A small image flow-matching model, trained from scratch.
Model: 10.1M parameters, norm layernorm, activation reglu, patch size [4, 4], layers 12, width 256.
Training: 21200 steps, batches of 64.
Rows from block 7, named by matrix and row number. Rows with one number belong to one neuron. Each number is 128 + 24 x the weight over its row's rms, rounded and kept within 0 to 255. All counts start at 0. Numbers have three digits each. After the name is the row's rms in percent of the matrix's.
# gate: MLP gate (model.blocks.7.mlp.gate.weight, 512x256), inputs 172-255
# fc1: MLP up (model.blocks.7.mlp.fc1.weight, 512x256), inputs 172-255
# fc2: MLP down (model.blocks.7.mlp.fc2.weight, 256x512, transposed), outputs 172-255
gate.146 119:128033128127148130131128128128129127129128134128128130128128128126017130127128128130128132127129127128128128131128132128128128127128131222124124128129135129128128127138127157129155128164126148128131132128127131128126099140137118128121128164129128129128
fc1.146 208:128134128127129128124133128122134128134128128131097128130128128127128122128128120129128127128137129128128175126130124128195128132128125162133128128127039128149128125127128102127123128128129040128128128128127127127128122128128127128128128145124128181129
fc2.146 196:132121128128132128127128128128121128006128130128138127128119126128115127128127127128129128129127128126128159135124129127157141128129129000120124129128222127128128128128129142131131127127129139128128128128129126126125129128128126127128128127127128131127
gate.148 099:129128110126159115127128128119125129128220128153129121128164128127117127058000128130131129127161148129194128128142136135128128128000128128126128127127128126128128109128115128128129128103130127130188127128127128128130128129120131125128171121128129128130
fc1.148 111:113132125128181128128128129128130136128134128150128120124132128127126104096122128129127128128145128130159126128170128165128128128000120128126128126125128128128117118127121128127130128142128128128255128118127128128130128128110137126127135126129149129132
fc2.148 086:122128139127162120125128128162128129128128131128125117046127128129124125125045129127105132126136129128048132129115130027128121123127121127131119137122127129128128155116124128129129126108128128117131135112127128128126128129127128102128159129129043130127
gate.150 114:128127129127157128121129124131128128130128128128135126128128126129128130126086128188069061126126129127128124060130128127129095130128129107139127128128129128130127128219128124132136134131128129127084128125127129101128128125125122136128128128128132127128
fc1.150 121:127155128128044127128128127128127118134128131128126129128128128130139129134128129132127131127128123129130134128130128128127185119129128141124128123129128127128128128033123122131117128094125119128127128128128127150135128132127128068131128129128107128125
fc2.150 118:136126128127255111128124128138130129129125133143119132134131128143165129110128128104128086128126079127143108129132128128128126120129127129117129130130133128141129110133128128130134064134104133126173128097128129127137129128121130184128128132127128128128
gate.152 144:126126129133127128122129170128127129117128129092124128127128127128148128123133150126128128131127126128128128121125118128134109128128129128128119128126088128127140128128128000128127148111128131128128133128128128128131120128129164127156122000127125127129
fc1.152 109:127128127131128128128133128128127180127128176128129128128128129128127128140128125128127127127128128128130129128129128128127128128128128132128128130128000126130128127128128129127128210128128123119126128125130128128128128130128128128128128169128128128128
fc2.152 121:128229129128131128129128121130128131077129128092128128127128128129128128140128126120129127128129128128128117128132128128128128128128128139127128128123000128133127128137128196128128113128128038128146128122128127128128111128128128124129127121128140129128
gate.153 087:128128177127124133127128130128129129125128137136131134127128126130126123133128124125126128129127124130129147171128122134128128128112127130127255127128128128131128159128134128123128121129137136130140128121129129130127128135126112127129028129127128133129
fc1.153 097:124127087126126128154128129128128129128017128128127126133116131128135127128143125172129128129198128128003129186126120057128127128084129133128132128128126124156128154128129131131128082126130128139129124128127136106133128147131131255125168129127203136128
fc2.153 110:143128127126135126124128131129125129127135128128127125125127129130128131143000125198127128148127114129095128255128125042129115127195127128128128127128131127131128127137127128128127129118135128129128128126128116137123128128128124008128111127128128128132
gate.154 176:128086128128128129127128129128128128131128128128143128128127129129151126128128128129128139126128128123128128130134129125128128128128128125141076101129128127130128116128132128122128129128126105128128125128130124128123114047128158130129137127128128128128
fc1.154 092:128127128127127127128127130123116128065126128131118127128129118120110128128128127117137129132128126133128130114106129129116128128128128128114167122127128139128128130127128127128128126128128227127128128128125129128144192162128126125118119128129128087128
fc2.154 134:119112128127129129129156128128127128120127130128128130127139125180119172128151128128128125123128128123128128129129128150127128149128121114147126116134128143128129128128113128138128130128128144127128129128079128148129152123132131128123127128100118084129
gate.155 099:135129128128127000183124129128125128129129137130139122121129131128128129129255126127127124106124136126128135150112128088126110128127153132128127129128129127129197106129127101128129140124120128119045132135131126124052128127127123137130128127131127112116
fc1.155 105:115129128128141255153128128128128128127185127135128141231127128134119127128088126130128124132128103128153120108132139180128152129154120124127128127127124128133000128127129133126127106128128129127178127128127123129127128126129143125129098128127127130127
fc2.155 115:130128108129128255129177125128121111129127128128106129128084128127132128131127130128128129120088128125131125125125128127124126244061158119128125122128137127108096129129128123128136128127000110125129140128121128120129129128129130129128122128098131127130
gate.156 130:128125124133127128112082128206127129140132135123123129100114130129128128136129128127127105114148116120128127130132128124128126104128128127114126149131128128114127128125128132128131128125055118135128127127122127125111125000128010123131156128128131128128
fc1.156 144:133136133128100133124128084128128128128120128128111129128064128147133121128128165117112124128128128128128128130128116136125073129128132137139137126126150128131127127163127126135137128121127143128128128052129129134120128128128255124127128132128120127129
fc2.156 198:172130128128011129094117128208129132128111136128125127110128125122130134126129130129128126129135128124128128179128123129142125125128143127128128142129117128105128162128131128129127128130097128128128128126120128128127128069117138127127128127128127127128
gate.157 153:128129129145129128147139129120123128129131169129126135130124126128118127130130130127125128130127129131212131089126127126129122135121128127140127129127127127127126127128097125129134124124128127128128128149128101107128127127133128138129129131126127121128
fc1.157 099:128130128128128142134129138000127128157128129104126134156126124146127128129171136127114116129144133129191160123126113111131128129128129124132130125130128127128128129154128128129145129127121125134125139137128095127127128127136127128129079128129129125128
fc2.157 110:136128134128132123123129126220127129149098127128120128120151127126128129107137128128126122184133122128136128189132126128127125126129158128129126125122129126128127128129128128128129126129115128129124128167128077128125128127129134130128158130125113120128
gate.158 119:148112071128128128111128123123102128143105128136136131128130128128123123128128128129128127109128133128119128128119139122196131128102128045123112155128129131110128133128020128137126128127128116090128126127131128127149104131129128141129128128128154181128
fc1.158 154:129128122126131135128130128128105128129122127129128128128128120125128097128128121128140130123128128130128129117125128112127129128128124116128111128126128134128128190130084128132127138131128127122131127128131125128141120182128128143129128128129129255129
fc2.158 122:118095127127127128130128118121106123127099129129079126127122131135125120122128162128126123129113128128128078136128126130107129125128128126097240121127125128132129143127059128142134128090135126128129134128130129134168126122134128127123139119120127255118
gate.162 092:128105130120142128128121127153154129133129127128176124128128127141033133129139126128129129127135128128127130129131100091128129106149124125137128128136128133112156149128116128129127129128126128142128134130127128128129255127127128128163127126141121129128
fc1.162 203:129129128131131129132128128128127128129127127127070130125128159170131103128125198127128130128128133123128128127128127129128128128131128136220133129068119128075128126129132128191127129128132128128128122128133128127132126062152175128139128144125131148127
fc2.162 213:131127129131119128128126128129115127128129128129128115127131141130132144127123116125134128129128129128123145128127159130118128128128130101117159136080114126122131126128129128130118122128126135128128128127102129114129128096129126127112127127127129140127
gate.163 140:126080128125114129130127124098075128126128128127131128118128128162129170128129127128132129084153134128127128126128184126127121128128128129209130132134132139121128129111070131135126128102126123128128128138136128127130101140128133126127122149136122127129
fc1.163 127:128054128126128129126126122198241133125131128128123127123126128126128087128117128131129125149115120129125128128128128127082135128127132128218129139114128110098128105128255105115128119127127128122127128128087120128106080116157127089142129193128084128123
fc2.163 128:133230128127126130122129128124140128128133128127167130147128129128081133126128124129129128120129124124130141127128169128128086129133126125028129133128127135128130127073133128118097128127128136128128126128123124128102157128146130152129127127129078127124
gate.164 105:128095124128139125121144127132136127154139129124117131127128130128077128128127127118125128130134135130128127129126129096118128129090128094127121129130127127137125126123129128132127127123129138128135129129131105130132231135128105127117129136135100127128
fc1.164 188:128132127127135129128128128128096129128136128128148129126128099132128129129128163127128128130134132137134120130131100128126128123127115127127129134189137090114128128133125128128126127129134128129128133128161128127128134149104162128112129149141125144133
fc2.164 175:141126129128118125125128128127134129128128128127129148127134112151128123129128135128173133128133131136128090128130103129140128124128129133195190131255077128118129127131129128136134125127122129139129128127128127118112128128115127128127128128135128127128
gate.168 134:128121128127115120130128116159128128128128128130000175128129131141128127127128127128127113122128127128127129128129139128127129119128128129131128128131146129125128126127053126129129127133128135129128130129134128128128127129126128127125127128128127128128
fc1.168 184:128069128128120125099128128128128128127128127127011027115128128056127128128125126128128128132126129128126128129128128128125128128128128127132128130128128126128128128128255129127127129104126125128128128096100126128126111125128111129128128128138128131128
fc2.168 145:128244128131138128157124127134125128133130129128255122132123127128128131129128128128128129125127128128127151130128149130165128130129131127087128129107130128144128128131124128131128129128127132158128128119138127136127154127128128128138135149119120131131
gate.170 121:128127126124127128092125128127187129128128140149128127128130130128124127128118122105129128171127128126128128128132128210129130088128128128128128128128128131127112129142127122135127128127203129131129119127130130130123128126131122128128130128128128127128
fc1.170 184:128128129128128128110129128130125128127141106034128126151128128125128128124130128128128129130130128128126125145115128126128128140128116128128130128128128128128128172123127128127128128126135128128128133128128128128129128127128128129128138128122138128128
fc2.170 152:128128125128121128134128127128131128125128128114128129129228128128128128128129126021129119128109128129130128120110128189132128125128131126128124128128128131128124128122128128125114139128051127120128255128130128128131129129126127121128123129140123134128
gate.171 120:129124130132141129128136127135133128143126127113125125138137120128000126128129128137128130126128128131126124115129123135128132129129125129121128103128154131127128128103129129129132137123128125131127133129130128128128000128127128127163127128151120124126
fc1.171 139:118130128196128129167130129127127128128128128127063150099131173138127102128128145130128128128126121129127133127128128128130127111128129125127129130156128179126138128130119128163128129128108122124125129127127128122101130153161123127141130122147128129127
fc2.171 161:127128126152133128080096128128106128131127121127223111124128129128128145128127180128129125128137130129128038127128128130128127136128130130209126128049129129118125141128128128122128118128129128128129128133118126128120130127128125128128127116117127121127
gate.173 146:130101128130129131129128118129128128173117128107129130128129131129039126128129129119128127128129131129130136130128128128130128127128129148127127127122127125128128127128129128135134128141126129126128128128133129131130255130126130128128126124151127125129
fc1.173 176:113128128127127128128127129132094128128128128129143103128129129025127127128128122128128128120129128107128176127128128127128128127129128119126128128129128154128128126130255128142132128128128128123128128128128139131136127126025128128135129128113129129128
fc2.173 162:105127128115128128128121129128225127128131128128082127127128182131131127128127129128131129128127128113128221127129126129127123120127128127127136128136128043120128127128082128057117138127128130127127132128136128129109128036130174128128127126127128130128
gate.175 178:126085127129128128129126127128128128128128127116129124129128129134128137128129128128128114128126128127128136125128129149128129123130128118125171128129128128114128143120125128114127128125128125131128128128126130132129128158130130128128128128129128130126
fc1.175 127:129092126130128128130128136128121128128142127159139126137180129049128094128119126128130101129134130136124128128127129127117132128134120118068157127130129128106128133103185132178131128124128127134163128128121126126116131129129128127131128127129128094128
fc2.175 162:116195129126133127125139127128158128129109128127129147128123128231114158128114130128128128129128127128129133111129127109129128127119131137167167127128128128129128123128124128130127128126125144128130127128108128120124128132137142127140123124131128125129
gate.177 159:132127128133126097122130128131126128128135128147144111128129126126117129124128131130127124210117125127118129119129128126127128078122113127128128131127128128126114129126094131129179128073128128128136132119127133110125128131133128137131128128169128124135
fc1.177 158:126115117130128035098255128153127128114159127128127126125114134129133130116153128121103128245126153129142128133129128148137118128128127128126127130133128126127128196193125128129129127125123128138179128115127127133148124133128130128124186128130164128128
fc2.177 143:128130127128136100134119128118129128134127128119149122126091148129128128132115127164128128128157015131125128139139122128128137081129138128129128128127128128127128127090096129129128128135131127133085117076130130128126126128115129115138126128119126120128
gate.180 071:125056088128088129128128145145124129157091128136116147127128118129129130128128131112128132128128127128128145129124136103125128128105128126129133127120141127128134141130066149126130128128129122102130156125126126130133142075128126128128116129145133141128
fc1.180 071:128154141128165122119128123129133128112131128126141014137129128118129128128125129139127108128117125130123124102136126140120128128137130117128129128128123147104103108128133116140120129128143159178126104128136131130109085139128115128128130128124127127128
fc2.180 076:111147128130127120171131114128127128128130127126128126127127125120130173128132127129130058112128128138145126127126129127128127131126118130131126136130142125129127156128067128189127128124134106128129067128118133125128148128129128135129130143129128130129
gate.182 095:129128131128182127127128128128128128136140127126127130119130130125168127128136130110124128132127147132128100131105129130129133127000132127128131127128129128127132127125134127123124118122128128128129128126126128127128128128132127128126128128126255126127
fc1.182 093:127128128127128128126127128128128128128129126129129128122129130128129128127116125255134129128127127127136128128049128128128129127127128127128129128129130123128128128132128128129130159128128128129126127124125128128128128131128128117128128116127137126127
fc2.182 081:128125187131145157136128127129122128113125128127128128109130130129126126135093129255127129128129123128125129128145138108129134128080128128127131128103127128136128128128127127131127214129126129139132128129128128128127128128131128127128131129128046128128
gate.183 100:132126128151139255000128128128137128130128129156127124133114132106128154127163127128133129140132130131118127132149112132128127129247249128139128153126128129131131147128112124120128137128128128128127128075127125077128127129138128124127171127144129123133
fc1.183 078:127127120121107255130128128131132128129072113101128093120075134129128123141097127088124126132125162128126137120126128121128147127049121128128124128125129128127099152124124128128114121138158124143127128130149127144110128121128128135128125124125127129128
fc2.183 109:127128115130114255119128129118147128128156123129130119121112122141127129126031164127140097128113126128129128123128127140138184148096135128132132128121129127129123129130132128128134128129131144128148125169137137126116128129117128080128127135158181128124
gate.184 097:127126079126128119160128129122129128128126125144126073129178128126129127130073128128175129129128128128110129129139135129128128102140249130128131128127128128127130129180128126132146128034129126122161125129123136135086125114129129132130005128128133129129
fc1.184 157:128128124128129133000128128149128128121128128128129148117129128125128129128129125130125129129111133128129128128124121129128129128128000127126127134128126129129106255114128128123186130173128128125127129127127128128128129129128128126128110128128124126124
fc2.184 098:127127046130128128255128128119116128128126129134124128194128126127130127125164134128122121125108101129128129114128128129128159126158255127128130125125128129130105031128128128128128125130108120124127127130129134114132128128122128135123127123124120127129
gate.185 084:128129126127130128137195128128128182124129128128129128127126128130129128136128127129127150127128128108137088130135130130128131128128139129128127128127128128126136100128127124128131138224128126127128127135118128128125135128127126128128128128128099128128
fc1.185 139:128128127127114125120130130130125134128128128128136128133127130129128132137128125128139128129128128127128128128128128128128255129128128128128128125128129127128135128129133127128129127127129129110125128129128123128128128127129128206127128128128130129127
fc2.185 127:126106128128128129132128128128128135128128129128119128128128128129130128112125127133107147128128128128090128128127128129128198124132139128128128129128122129126128125255130128128128150129126128070128125125128128127118128128128127128128128133130127132124
gate.187 134:127105128126130125130128128144131128150127128146136128128127128129174128128119124127126126131126116128121128126128128086128125128077128120143116147128128138127127172128122128132128128128129129152128130128125129128128255120131123128126128126144114128128
fc1.187 175:129127130131126128083128124128128128134125127126000172130128129162128128128137127128128127128128133128128197128128127128130134132128123127097196128132129094137128128118058127095127128130126124128128130127157139128132134138130238129119128128129124125128
fc2.187 167:142128128128133128127129128128105128127127125127127215128128111158128134128127125128127128128128129128127085125136117120128117127128123124138147128130138135102127130129035128109127120127131124128131127128205134129137127187138124128130127116131128126129
gate.188 119:127125098182128127091128128116132127128127130132107116134131094129129123128128129129164129118133128128128127128126113128130128130088130128147126123128128126128130131118128128128128130119150117128131128127161194153128128128134128128128127128131150128128
fc1.188 117:137127211118102135129129128121131128114132128127129129132102129127128129148118122120128136128122128128126128124129117131129128126133156127130128128129134131130129129170130128127098103179052130129127128128127127083130127125123128115128128133140112128140
fc2.188 141:130127130132117128118130128110128127128128130136126130144132128128118131128112128121133130130128129126126128128129127128127128134126102127128129134127128127128150129127128128130128121122128128128117127047128000092122128128128129127131129128113126128132
gate.189 142:127128128127148121120133074146134128159120138129128128125128127131146128128131128128123127128129124113127123129128126097128127126128126119134156115128128121125128127128128129129127134130129126130127131128120130128123000128128127128134135129124128117128
fc1.189 155:129131124131127127137118125131146128128128128129129123127128127130126131128128131130129128123128125129128146172131127133128128128128128128131171139128128174229127128129128128132123122128131098121128134128086128128162129128141255128148128129100128135127
fc2.189 179:129128127132118128128132126128183128128128128126126126127115174153119144128118101128131126133119134131128135097128127128125128128128129128128137128131128153037129127128126128147122131132127137128124128128020128068135127153114128128127128125179128126120
gate.191 171:126129129128118130128128129132136128127139128128128130128128129125128128128134128128128128125129128128128130137122128126128127127128128130129169128130128128129128156133129127128128128128128140132133128137126127129128123138130127124130128114130130092129
fc1.191 119:134127128127133125129128092124129128128106128128129122128128105134127132127128065128127133129127131128128126124140128126097129130128128137127000129127128128121128101128127136071129128128128083123128128114128129126127127128127130129123128134128128231128
fc2.191 097:131128124122123128128128126127128132005128127119172119129129138118151131072128129125146255126127113129094126128127118132090156128125127169127129128127129128103130128127123130114130128127134128102128127129147129101131116121128125128111128100125131127128
gate.192 124:128128121129181128128127129132129127139126128128127094127130128128128121133089128129119128162131206125128036159128128188128128128204128128128100137128127127128118035128126128129129129127131126116123130102136219108084125128127124120124129128128112127128
fc1.192 114:128128128127111129127130127128128129120131128128128134128126128126118128123132129123133128119126042128129181061128054053128127135093140122128128128128128122108132174128129128128119128130097130130129127190126094133149143128128136145128127128128153130128
fc2.192 113:128129255129255128131129128122131106128128122165129133135130128128128128149128152128127165129127128127128128113114059162129128128103124124127114138129129128129128125085128129131115172157127128128126099120128119167128128131129128200128163130128128128168
gate.193 201:129129128128150130126128128129132128144129128138155128128128125188126128130128116152128127127142140128128221129132128096134128130153128128250130118102128129113130128129119152101124131128128123129128128131128128126129120096128116129128128130130120128124
fc1.193 140:127128108127128125128128128128116128127124128128095128128128125095128128127118132128127128129125106129142004123128129144128128128034128128033126131128128128167127128127155092144134123128128127128128128122128128128119128130117130128128125125124134128131
fc2.193 136:130145128128125128129130129125127132128129127152116120128128127128130121129000060139129082128130128129128243145128166122085126152084125143117131127061076128095123098130131130173128129131128128129123128129129131118129093141126094128128127122129151131128
gate.194 174:130107129130129131136129130127136128136128128133139128127126130128128126128135121128128126128128128127128127129128128132114131128132128109151036126178128130129128118130131139128128129128128108121128128128128117127129118128155128128128129129128128141130
fc1.194 099:128167128125126121128128122129128128087128128127150128128129089126127183128076128128128131129129128128128127127129127124130125128116128128128129102119128125127128137122115126122128127156128143131128128129127129128128144171093129128126124128128130115123
fc2.194 163:130128127129107127128128128128092128119131131129128105128126202124114255128125151128136127129129130128128127128125129133191128146128128128149177127103131090136127115128103126018128136146137128125126127129126123124125088127153107128130128106128128129128
gate.195 080:126126127126127128178128124128119127138123143128129125122128128128127130128127129129127127128125166129128128128153128126174128128129117128066127131044129127139131151134129133132128191139129128123125128131131123128122124128128128111126128127127126131127
fc1.195 117:128158129128128128131128123132128130129125129132123130128127128128128129132128128128127108128128194126123130255136125128135128128135128127229129128149135128133128128130128131128129255118130132125129124139128127132128158162127129167160128128123132128128
fc2.195 105:133128123130132128129112139130127127130128119128094128128127128129124127127121115128126128128112126134128125127128131127170136119128142125054142128134129128122128136102127090130153120132125128128129131128120132123127128126128129123128126128128129129119
gate.198 127:151122119128005118132129130128127129134112128138122127128126132141099126126144128128089128061129123127104130155124129128128121128131125127116128126126127130133127124123113128117132127110103128131128133128129126134120127129155128143133128130127114129154
fc1.198 131:128134128128151140087127128046120128126126128142128144076128129106127131129124130134129114225131103128133125123127127127128128128127128128132127126134128128128127129107127128128116129128128128127127119119130128131128131131129126132129128128133113130124
fc2.198 151:123127149126081126255124129166130142128129128121136129129129126128131129100129128128125132000152115128128132168130133128129127130128128128127130149128130123129126128140142128134128141128128125136128113129122127128133128128143129127128129128128116128128
gate.201 125:146128128128135125128182128110128128145128125128128131093068134124129129129127131123134127107093128128122127140127128095128120128134131128131128155128128128128128127128171128128122127127130128128056140130127046130067141129127127128128104128237128134128
fc1.201 122:069125197128132125136128128125128128127127128104129109163142127125129131121130125129069128135128129128136125136127127121127124128209150128131111255128130128126128102128127127127128128164130128138128126129128129185128128128127141118129130130129127128128
fc2.201 116:128128173129134128130128128101128128128096127127127127129129122111108136128135128131156122117218131125130128049120131121129128128026111128128127208125128127128128118128131128128110181128228130141129000131127128149121128128131126129128130127127128128101
gate.205 140:127123116126124135133129128143129128128128129124124129136130131128127122070161131128098162129115129128162128181126192045128128128127131128128128160128108125117094128149128128131118148098128129128141128128126134127122128134128133176131122140130134127128
fc1.205 096:131126125127152129128127128128131129127148128127128127132076128128105128200146129127126093128129126131096130141079127109127130092127127135128125126130185128133114112132127128119144151128131125121128132128132130128127134128128126132129138037126130127129
fc2.205 134:129132127127172128118123128128128129102129128137125128127129128128128128124119132125128126128128140128080125128128126131128128128127128129126128128128128128128128127127128128128186130141128130157062128166130103128128128128129125000128126129128130128128
gate.206 172:128119127129128127129128128128128128139128127132174128128128128128128129128133034132127122128126128128128089128127135128132128131125128105198128130255127127116126128125129127128127131127128128144128128119129132127128128036126000130141128131128128130128
fc1.206 110:127166128137104130113127132128172128128131128126091149128126155129127129128118141128127130128128129132128113129132128128125128128128125127000109127078137128128128124128127120128129131131129150128128128128124121129129129141158159121129124118127125127129
fc2.206 146:127001128140140127131128128131125129115127128126236114128127147129152128127135118127113198143128127128128128120121128126132133128129127128255128120000113120135127131128124136127130134121145128162128134128127127109128103156138142124129128128118128130128
gate.209 146:129081128128130126128132148130130129149126129129105135114128128150129128129140125128128129129124132126128126131131124116123128128129128127131162041133128126107128143130128131131128130128131123127128129128128122128132233160124128126128129159126128162129
fc1.209 143:135125128114136127129128129128128128125128128127109134131128128136128207128128127126137128128121128128128127131129116127127128128129128135128185128128129128000128140129116128124128128131128128126128128126125129127144085203128000128128128129127129128128
fc2.209 159:128138130122112129129127128128113128129128128128129148126148128128171200128131169128097132137131128126128128105128128128129128128128128140130149135136128171246128135128078128115131128134128124128136118128108128129130162129168075128131134127140128121128
gate.210 177:129126143129128128130126129129118128133126128110141148129129164127126255128131128127130128128130127136131027152134122130129128126160130126142178128127126128169127141127146128128141128124128143129128129128180127128124126140140140126128128127085129173129
fc1.210 175:128132121127124128128128130121129128128128128128123106127128065157128009128126129126127128128128128127127173129114130127127127129124128143128000127132128128128129119128058128128123125133129128125128127128057129128129135094060112128128129128173127109128
fc2.210 141:111175135124129129135126130127130131129128134128130118127139145127087111127125117128129128135121125128128095132128128133184125127098129128117183129129126128136128128129111117133126085128130043132128132130128132129153255069140122127229128128127123100109
gate.211 168:128126127128158127129128128129134128128128128131136128135128128128128127128127129128128130128127130128128128128128127113128126129129129131135107131127151126113128130128128123128128148128128129128127127128127127128121142125125180128129128127128129158128
fc1.211 139:129132129128099128128128128128101128128140129128142128128128128117128126127129127127115128128128126128126128128127143163126130128120128087128155127128127129141128127126128134126130128121127145128128128127138128127128119133129098128128148129127128118128
fc2.211 098:127128123129129132128128128128127131000127120127109128131121129128129128137123130127124255125128129128121128127178116130124158125123132198128121126127128119129121129129127128127120149128127131131140126130126128128129142127128117122128128129124128166127
gate.213 169:129096128142121132128120123119124128124128128119133125139127128127104199128124131135128123131133128091129114120130129128135131061060128127092127128125130180128128127129208125134130128128126128120128129137131132126037127129185127127105121128073130106129
fc1.213 216:130169128128128129127137129126128128128129128128127128129128129128128223128126117128128128146127127124129122129130143128120128119140128126140128128104128135144128127128219128146128128133128128129128128128129147128119128128154128128091126128099130117129
fc2.213 107:129000134126128127130122129129140128128126137137057139125129132123205127135114147127125150128109127128127128128128130138126128128118128131155131121092142127127128125128136128148117128119119128129095128126128128127128125014128129128016128167077128128096
gate.214 152:130136136128199145126127118126128128184127123255125129134128129128128130124109128027128131127118111128123125115135128137151138128117129127163128255129128128128128132126130127134128145129128128128127125121129124105127127136112135128132119128124113127128
fc1.214 170:128094128124129126127128128128123128128148128156129126128126129119129128127138129000128128129127114127141097128240128128128128128128128128129127128128131128128129138125129127127129128128123128124127128128128123140124128127128126128126125128128250128127
fc2.214 074:129113146126114132127158128126127127090132136250120113120121127124145124085129131051133162128143129132127130126104128131141087128123129124129130155133122128127121145128124128128115159095129127129128120142133127224128127127127128133130129110128175138118
gate.216 149:127128118128186124110128117129130128088126122255128128126128130128128130234125128104129094128128128127142127152058129130134116129126128134128128128127110139129128128126129130128129153127128140166128126129124130119128188128128134146128129009128201128129
fc1.216 101:128128128127146128127138138131130128069159152139128130127128130128192128177134129205128136129127127128130128128140169128129128139128128128128128127129128128128128120129129187129126182118116129128128128128123127112134124128124152127128129128132000135130
fc2.216 154:129128128128130127139128123130128127133147127002126128128131131127127127113111130128128128127130129128128128139172137128128128129128120123128127128127128128128130127129131142128128199127133128122126128125128129127130129126128128128127126128127135128128
gate.217 112:131090128125131127147128128131127126131067131129130126142130126128124125126204128141127137128129114128127127236122208126118128116000150125128128164128130125085133122121127128129128128107126112127143128128125128127128129123129128128095126128156180125128
fc1.217 130:127129255130128129112128128121128128128120128185128129129139129126129133128147137127087129128128127128130128079122012129129129128186128129128156099128128127128128156140126127128131128141128130149129144128128115128128128122129128127125118128112158128127
fc2.217 120:128129194128128127127139128141127128124123123128129128129123127128144128115060128129129126131130129139128141132127104088132128128000130128124128070125127127115124112128128128127127148115129125126097134173127133127132128127129128128128130127138127127128
gate.218 120:128128127126094125124128128128138127128126128132127132128156128130131128128129123106131182126130128129102127158127129154127132128128130128128088128126128128127134123129113128128129086120129128122107127124129130128125128133152135127128129128125128124127
fc1.218 098:129127128138127137127192128128129129128128146128128128126128128128138133125187126128108014128126134138096145127125135129128124126087129125128128128127099126129125131104128127125125119127118127128146133119129128129141128127128128133126128133151129124129
fc2.218 112:128129142125133126130122130127128138119144137145126129173128128127124128129128131128129128128127131127128112128134119126128056128128127135129094095129127128129129127128129159128128255164117098129160128155128118120133128128129126132128126128138114128141
gate.219 180:129127133123129157125128126127128128131177132128128135127103129131130129129133125119130102128128127128127128255138134063128128128126128129128127127124123129128128131126128128129128127129121126128130128129111128128129128129125122155128128128126126127128
fc1.219 106:126168104140128127128128128131129148128101058114106117133160118128130113129060128130134128128128149125145128094121103200126121110127127128132124108128132127138128118128129128128128139127133131128129130122139127127130127126127131128129130128144130128128
fc2.219 114:128128125126130129100130128136130128153093127132129127074128127127143125127126128125107121125113093123122129114127119121132127128105127128128115173139131128127126124131128128123128128118159126128131126159128138146126128128130130129116128128128128128124
gate.220 216:092149130196128130128128129128109128128139129087169128128128143122125129128128122128128128128127128130128127128128100131127127128127128128126126129128128127129128119129112128000128130130128131122128124127128128128128115137000100128116129127117128111127
fc1.220 204:127072129216131128128137127128122128127133128126147130128128138127127129128128128129130124129127128129127128128129128128128128128127128128127126121128128128128128128129126127000128128129128128136129121128128128128127127128000128126125129127122126128126
fc2.220 090:130000124134120128149118133126140132128133132129123128132129148128255128127128191126128132128128128127128099131128150129140128128148129127196127130128136127128129128133128128131136129128127128133128124127129116130129236129158134134117127106128128131129
gate.222 168:130106128126111129129134130133128128126129127129123129127128128128128129128126128127134116129128127128128128128127115135095128131071128156124248135147128212124128128128129128130126128120128129128128128128127128131127126141128121128128125128128129069127
fc1.222 150:130081135128124128128129145127127128132122128107128098132129116128135128128128127129128128128121128128128128128126128127128128123148128054149131107118128017133128128131111128049128128126128123129128128129130128123128124148129116127137128130133129221129
fc2.222 120:128255120130134129129128128136134128129126128130127143128130116140110122128127131125128127130139128132126122114128127128107141118129130125126189128128129127115124121128121128151144127131123079128134128128128128129120128181132144128139127128129128127119
gate.223 077:128130131125128131086126131126129112142128131128128124121128127128135128202128128128132128128128151128135128129130128128128127131128128124128131129128130128130132128129133146147128113128129129151128128133126128128128128128130127131128128127124128130129
fc1.223 085:128111128125127126128128128128130130139128129122129124124144125128130129255139134162129128128129128129154131128151128162128150132129131119128130128128132128132139129127139129128128088128097126133128129130128128128128128127130128131127130127128115129128
fc2.223 130:128127152131128127128128129127128112133129127113131128128122128127128128000128129132128128128128128128144128130129128128128141127128128128128131128128137126104145127128128200128128128094129127111128128129128136122128128128128128128128128128133130126124
gate.224 217:132127136128110127127128129128128128132131128131147150129128124128128198128127126127130128131123130127129120127130126128125128127165129127037255132128124128125128128130129139127128131128127178129127129128131122128128128140127128127123128127127146152128
fc1.224 122:135124133128128128127127130126125128135128130129160182129128128128128230128127116127132129131128129128127091128142095117101128128176128125122255137128126128123128128128135128124128129117127191142127129129167123144128132152120129125123128125127133228128
fc2.224 138:151127077135129128123122129120163127129133126123130126127115128127129192128128128129106128129129127131128106150129135131141129160214143255132115087128128128153121126128139132129158125124127255135128126128137128108136178138107138128138128126127128149128
gate.225 132:127128065127128129128129123131128128128128129128134128123108119127129127129000124131157129129127125128122127135127178119131125128130134150128128136130125126128129131131128128129132128148128143128126117129127129128128128125125121127128128131130182128128
fc1.225 097:128128128128129128128129126133128129103131097128128128128128122128218127129126128218122130127128128128114128126238130096130126128128176128124128125129128071129151129127128127128128128137128132128117127129128128129129127128128128128128033135128226144128
fc2.225 104:129127128134141128127127128132128128128119128103128129142128128128125128129070128137117127129128136128135126127128128128128128128000128128127128128126128128126129128128130107127128182129133125128128128126128125128128129128128128128128136128131000128128
gate.226 112:132128131127128148125129128115135128128145129132121131157123128131128126128129148131128180128157123128226119073127131129130128133102128127129129142124127128108127114128130128129155134128108130128129128172128119140128128129128143128128113128128131119127
fc1.226 097:129127046138142134126128128126152130127154129136127128128129130158128117090128142109132190122152127128151123105127226156128110127042128128127130121127122126129000112125134128123128140133115128142137126100128131128150128124128128129124130128117139129129
fc2.226 115:129128128115114109127148128128126128131179126142128173121128128154102112202123127120122137101128128129129128135129129079128129125134128127129127124128128128124109137128137128109129128128176128132131128096109128094129128126113134131128132131128128130133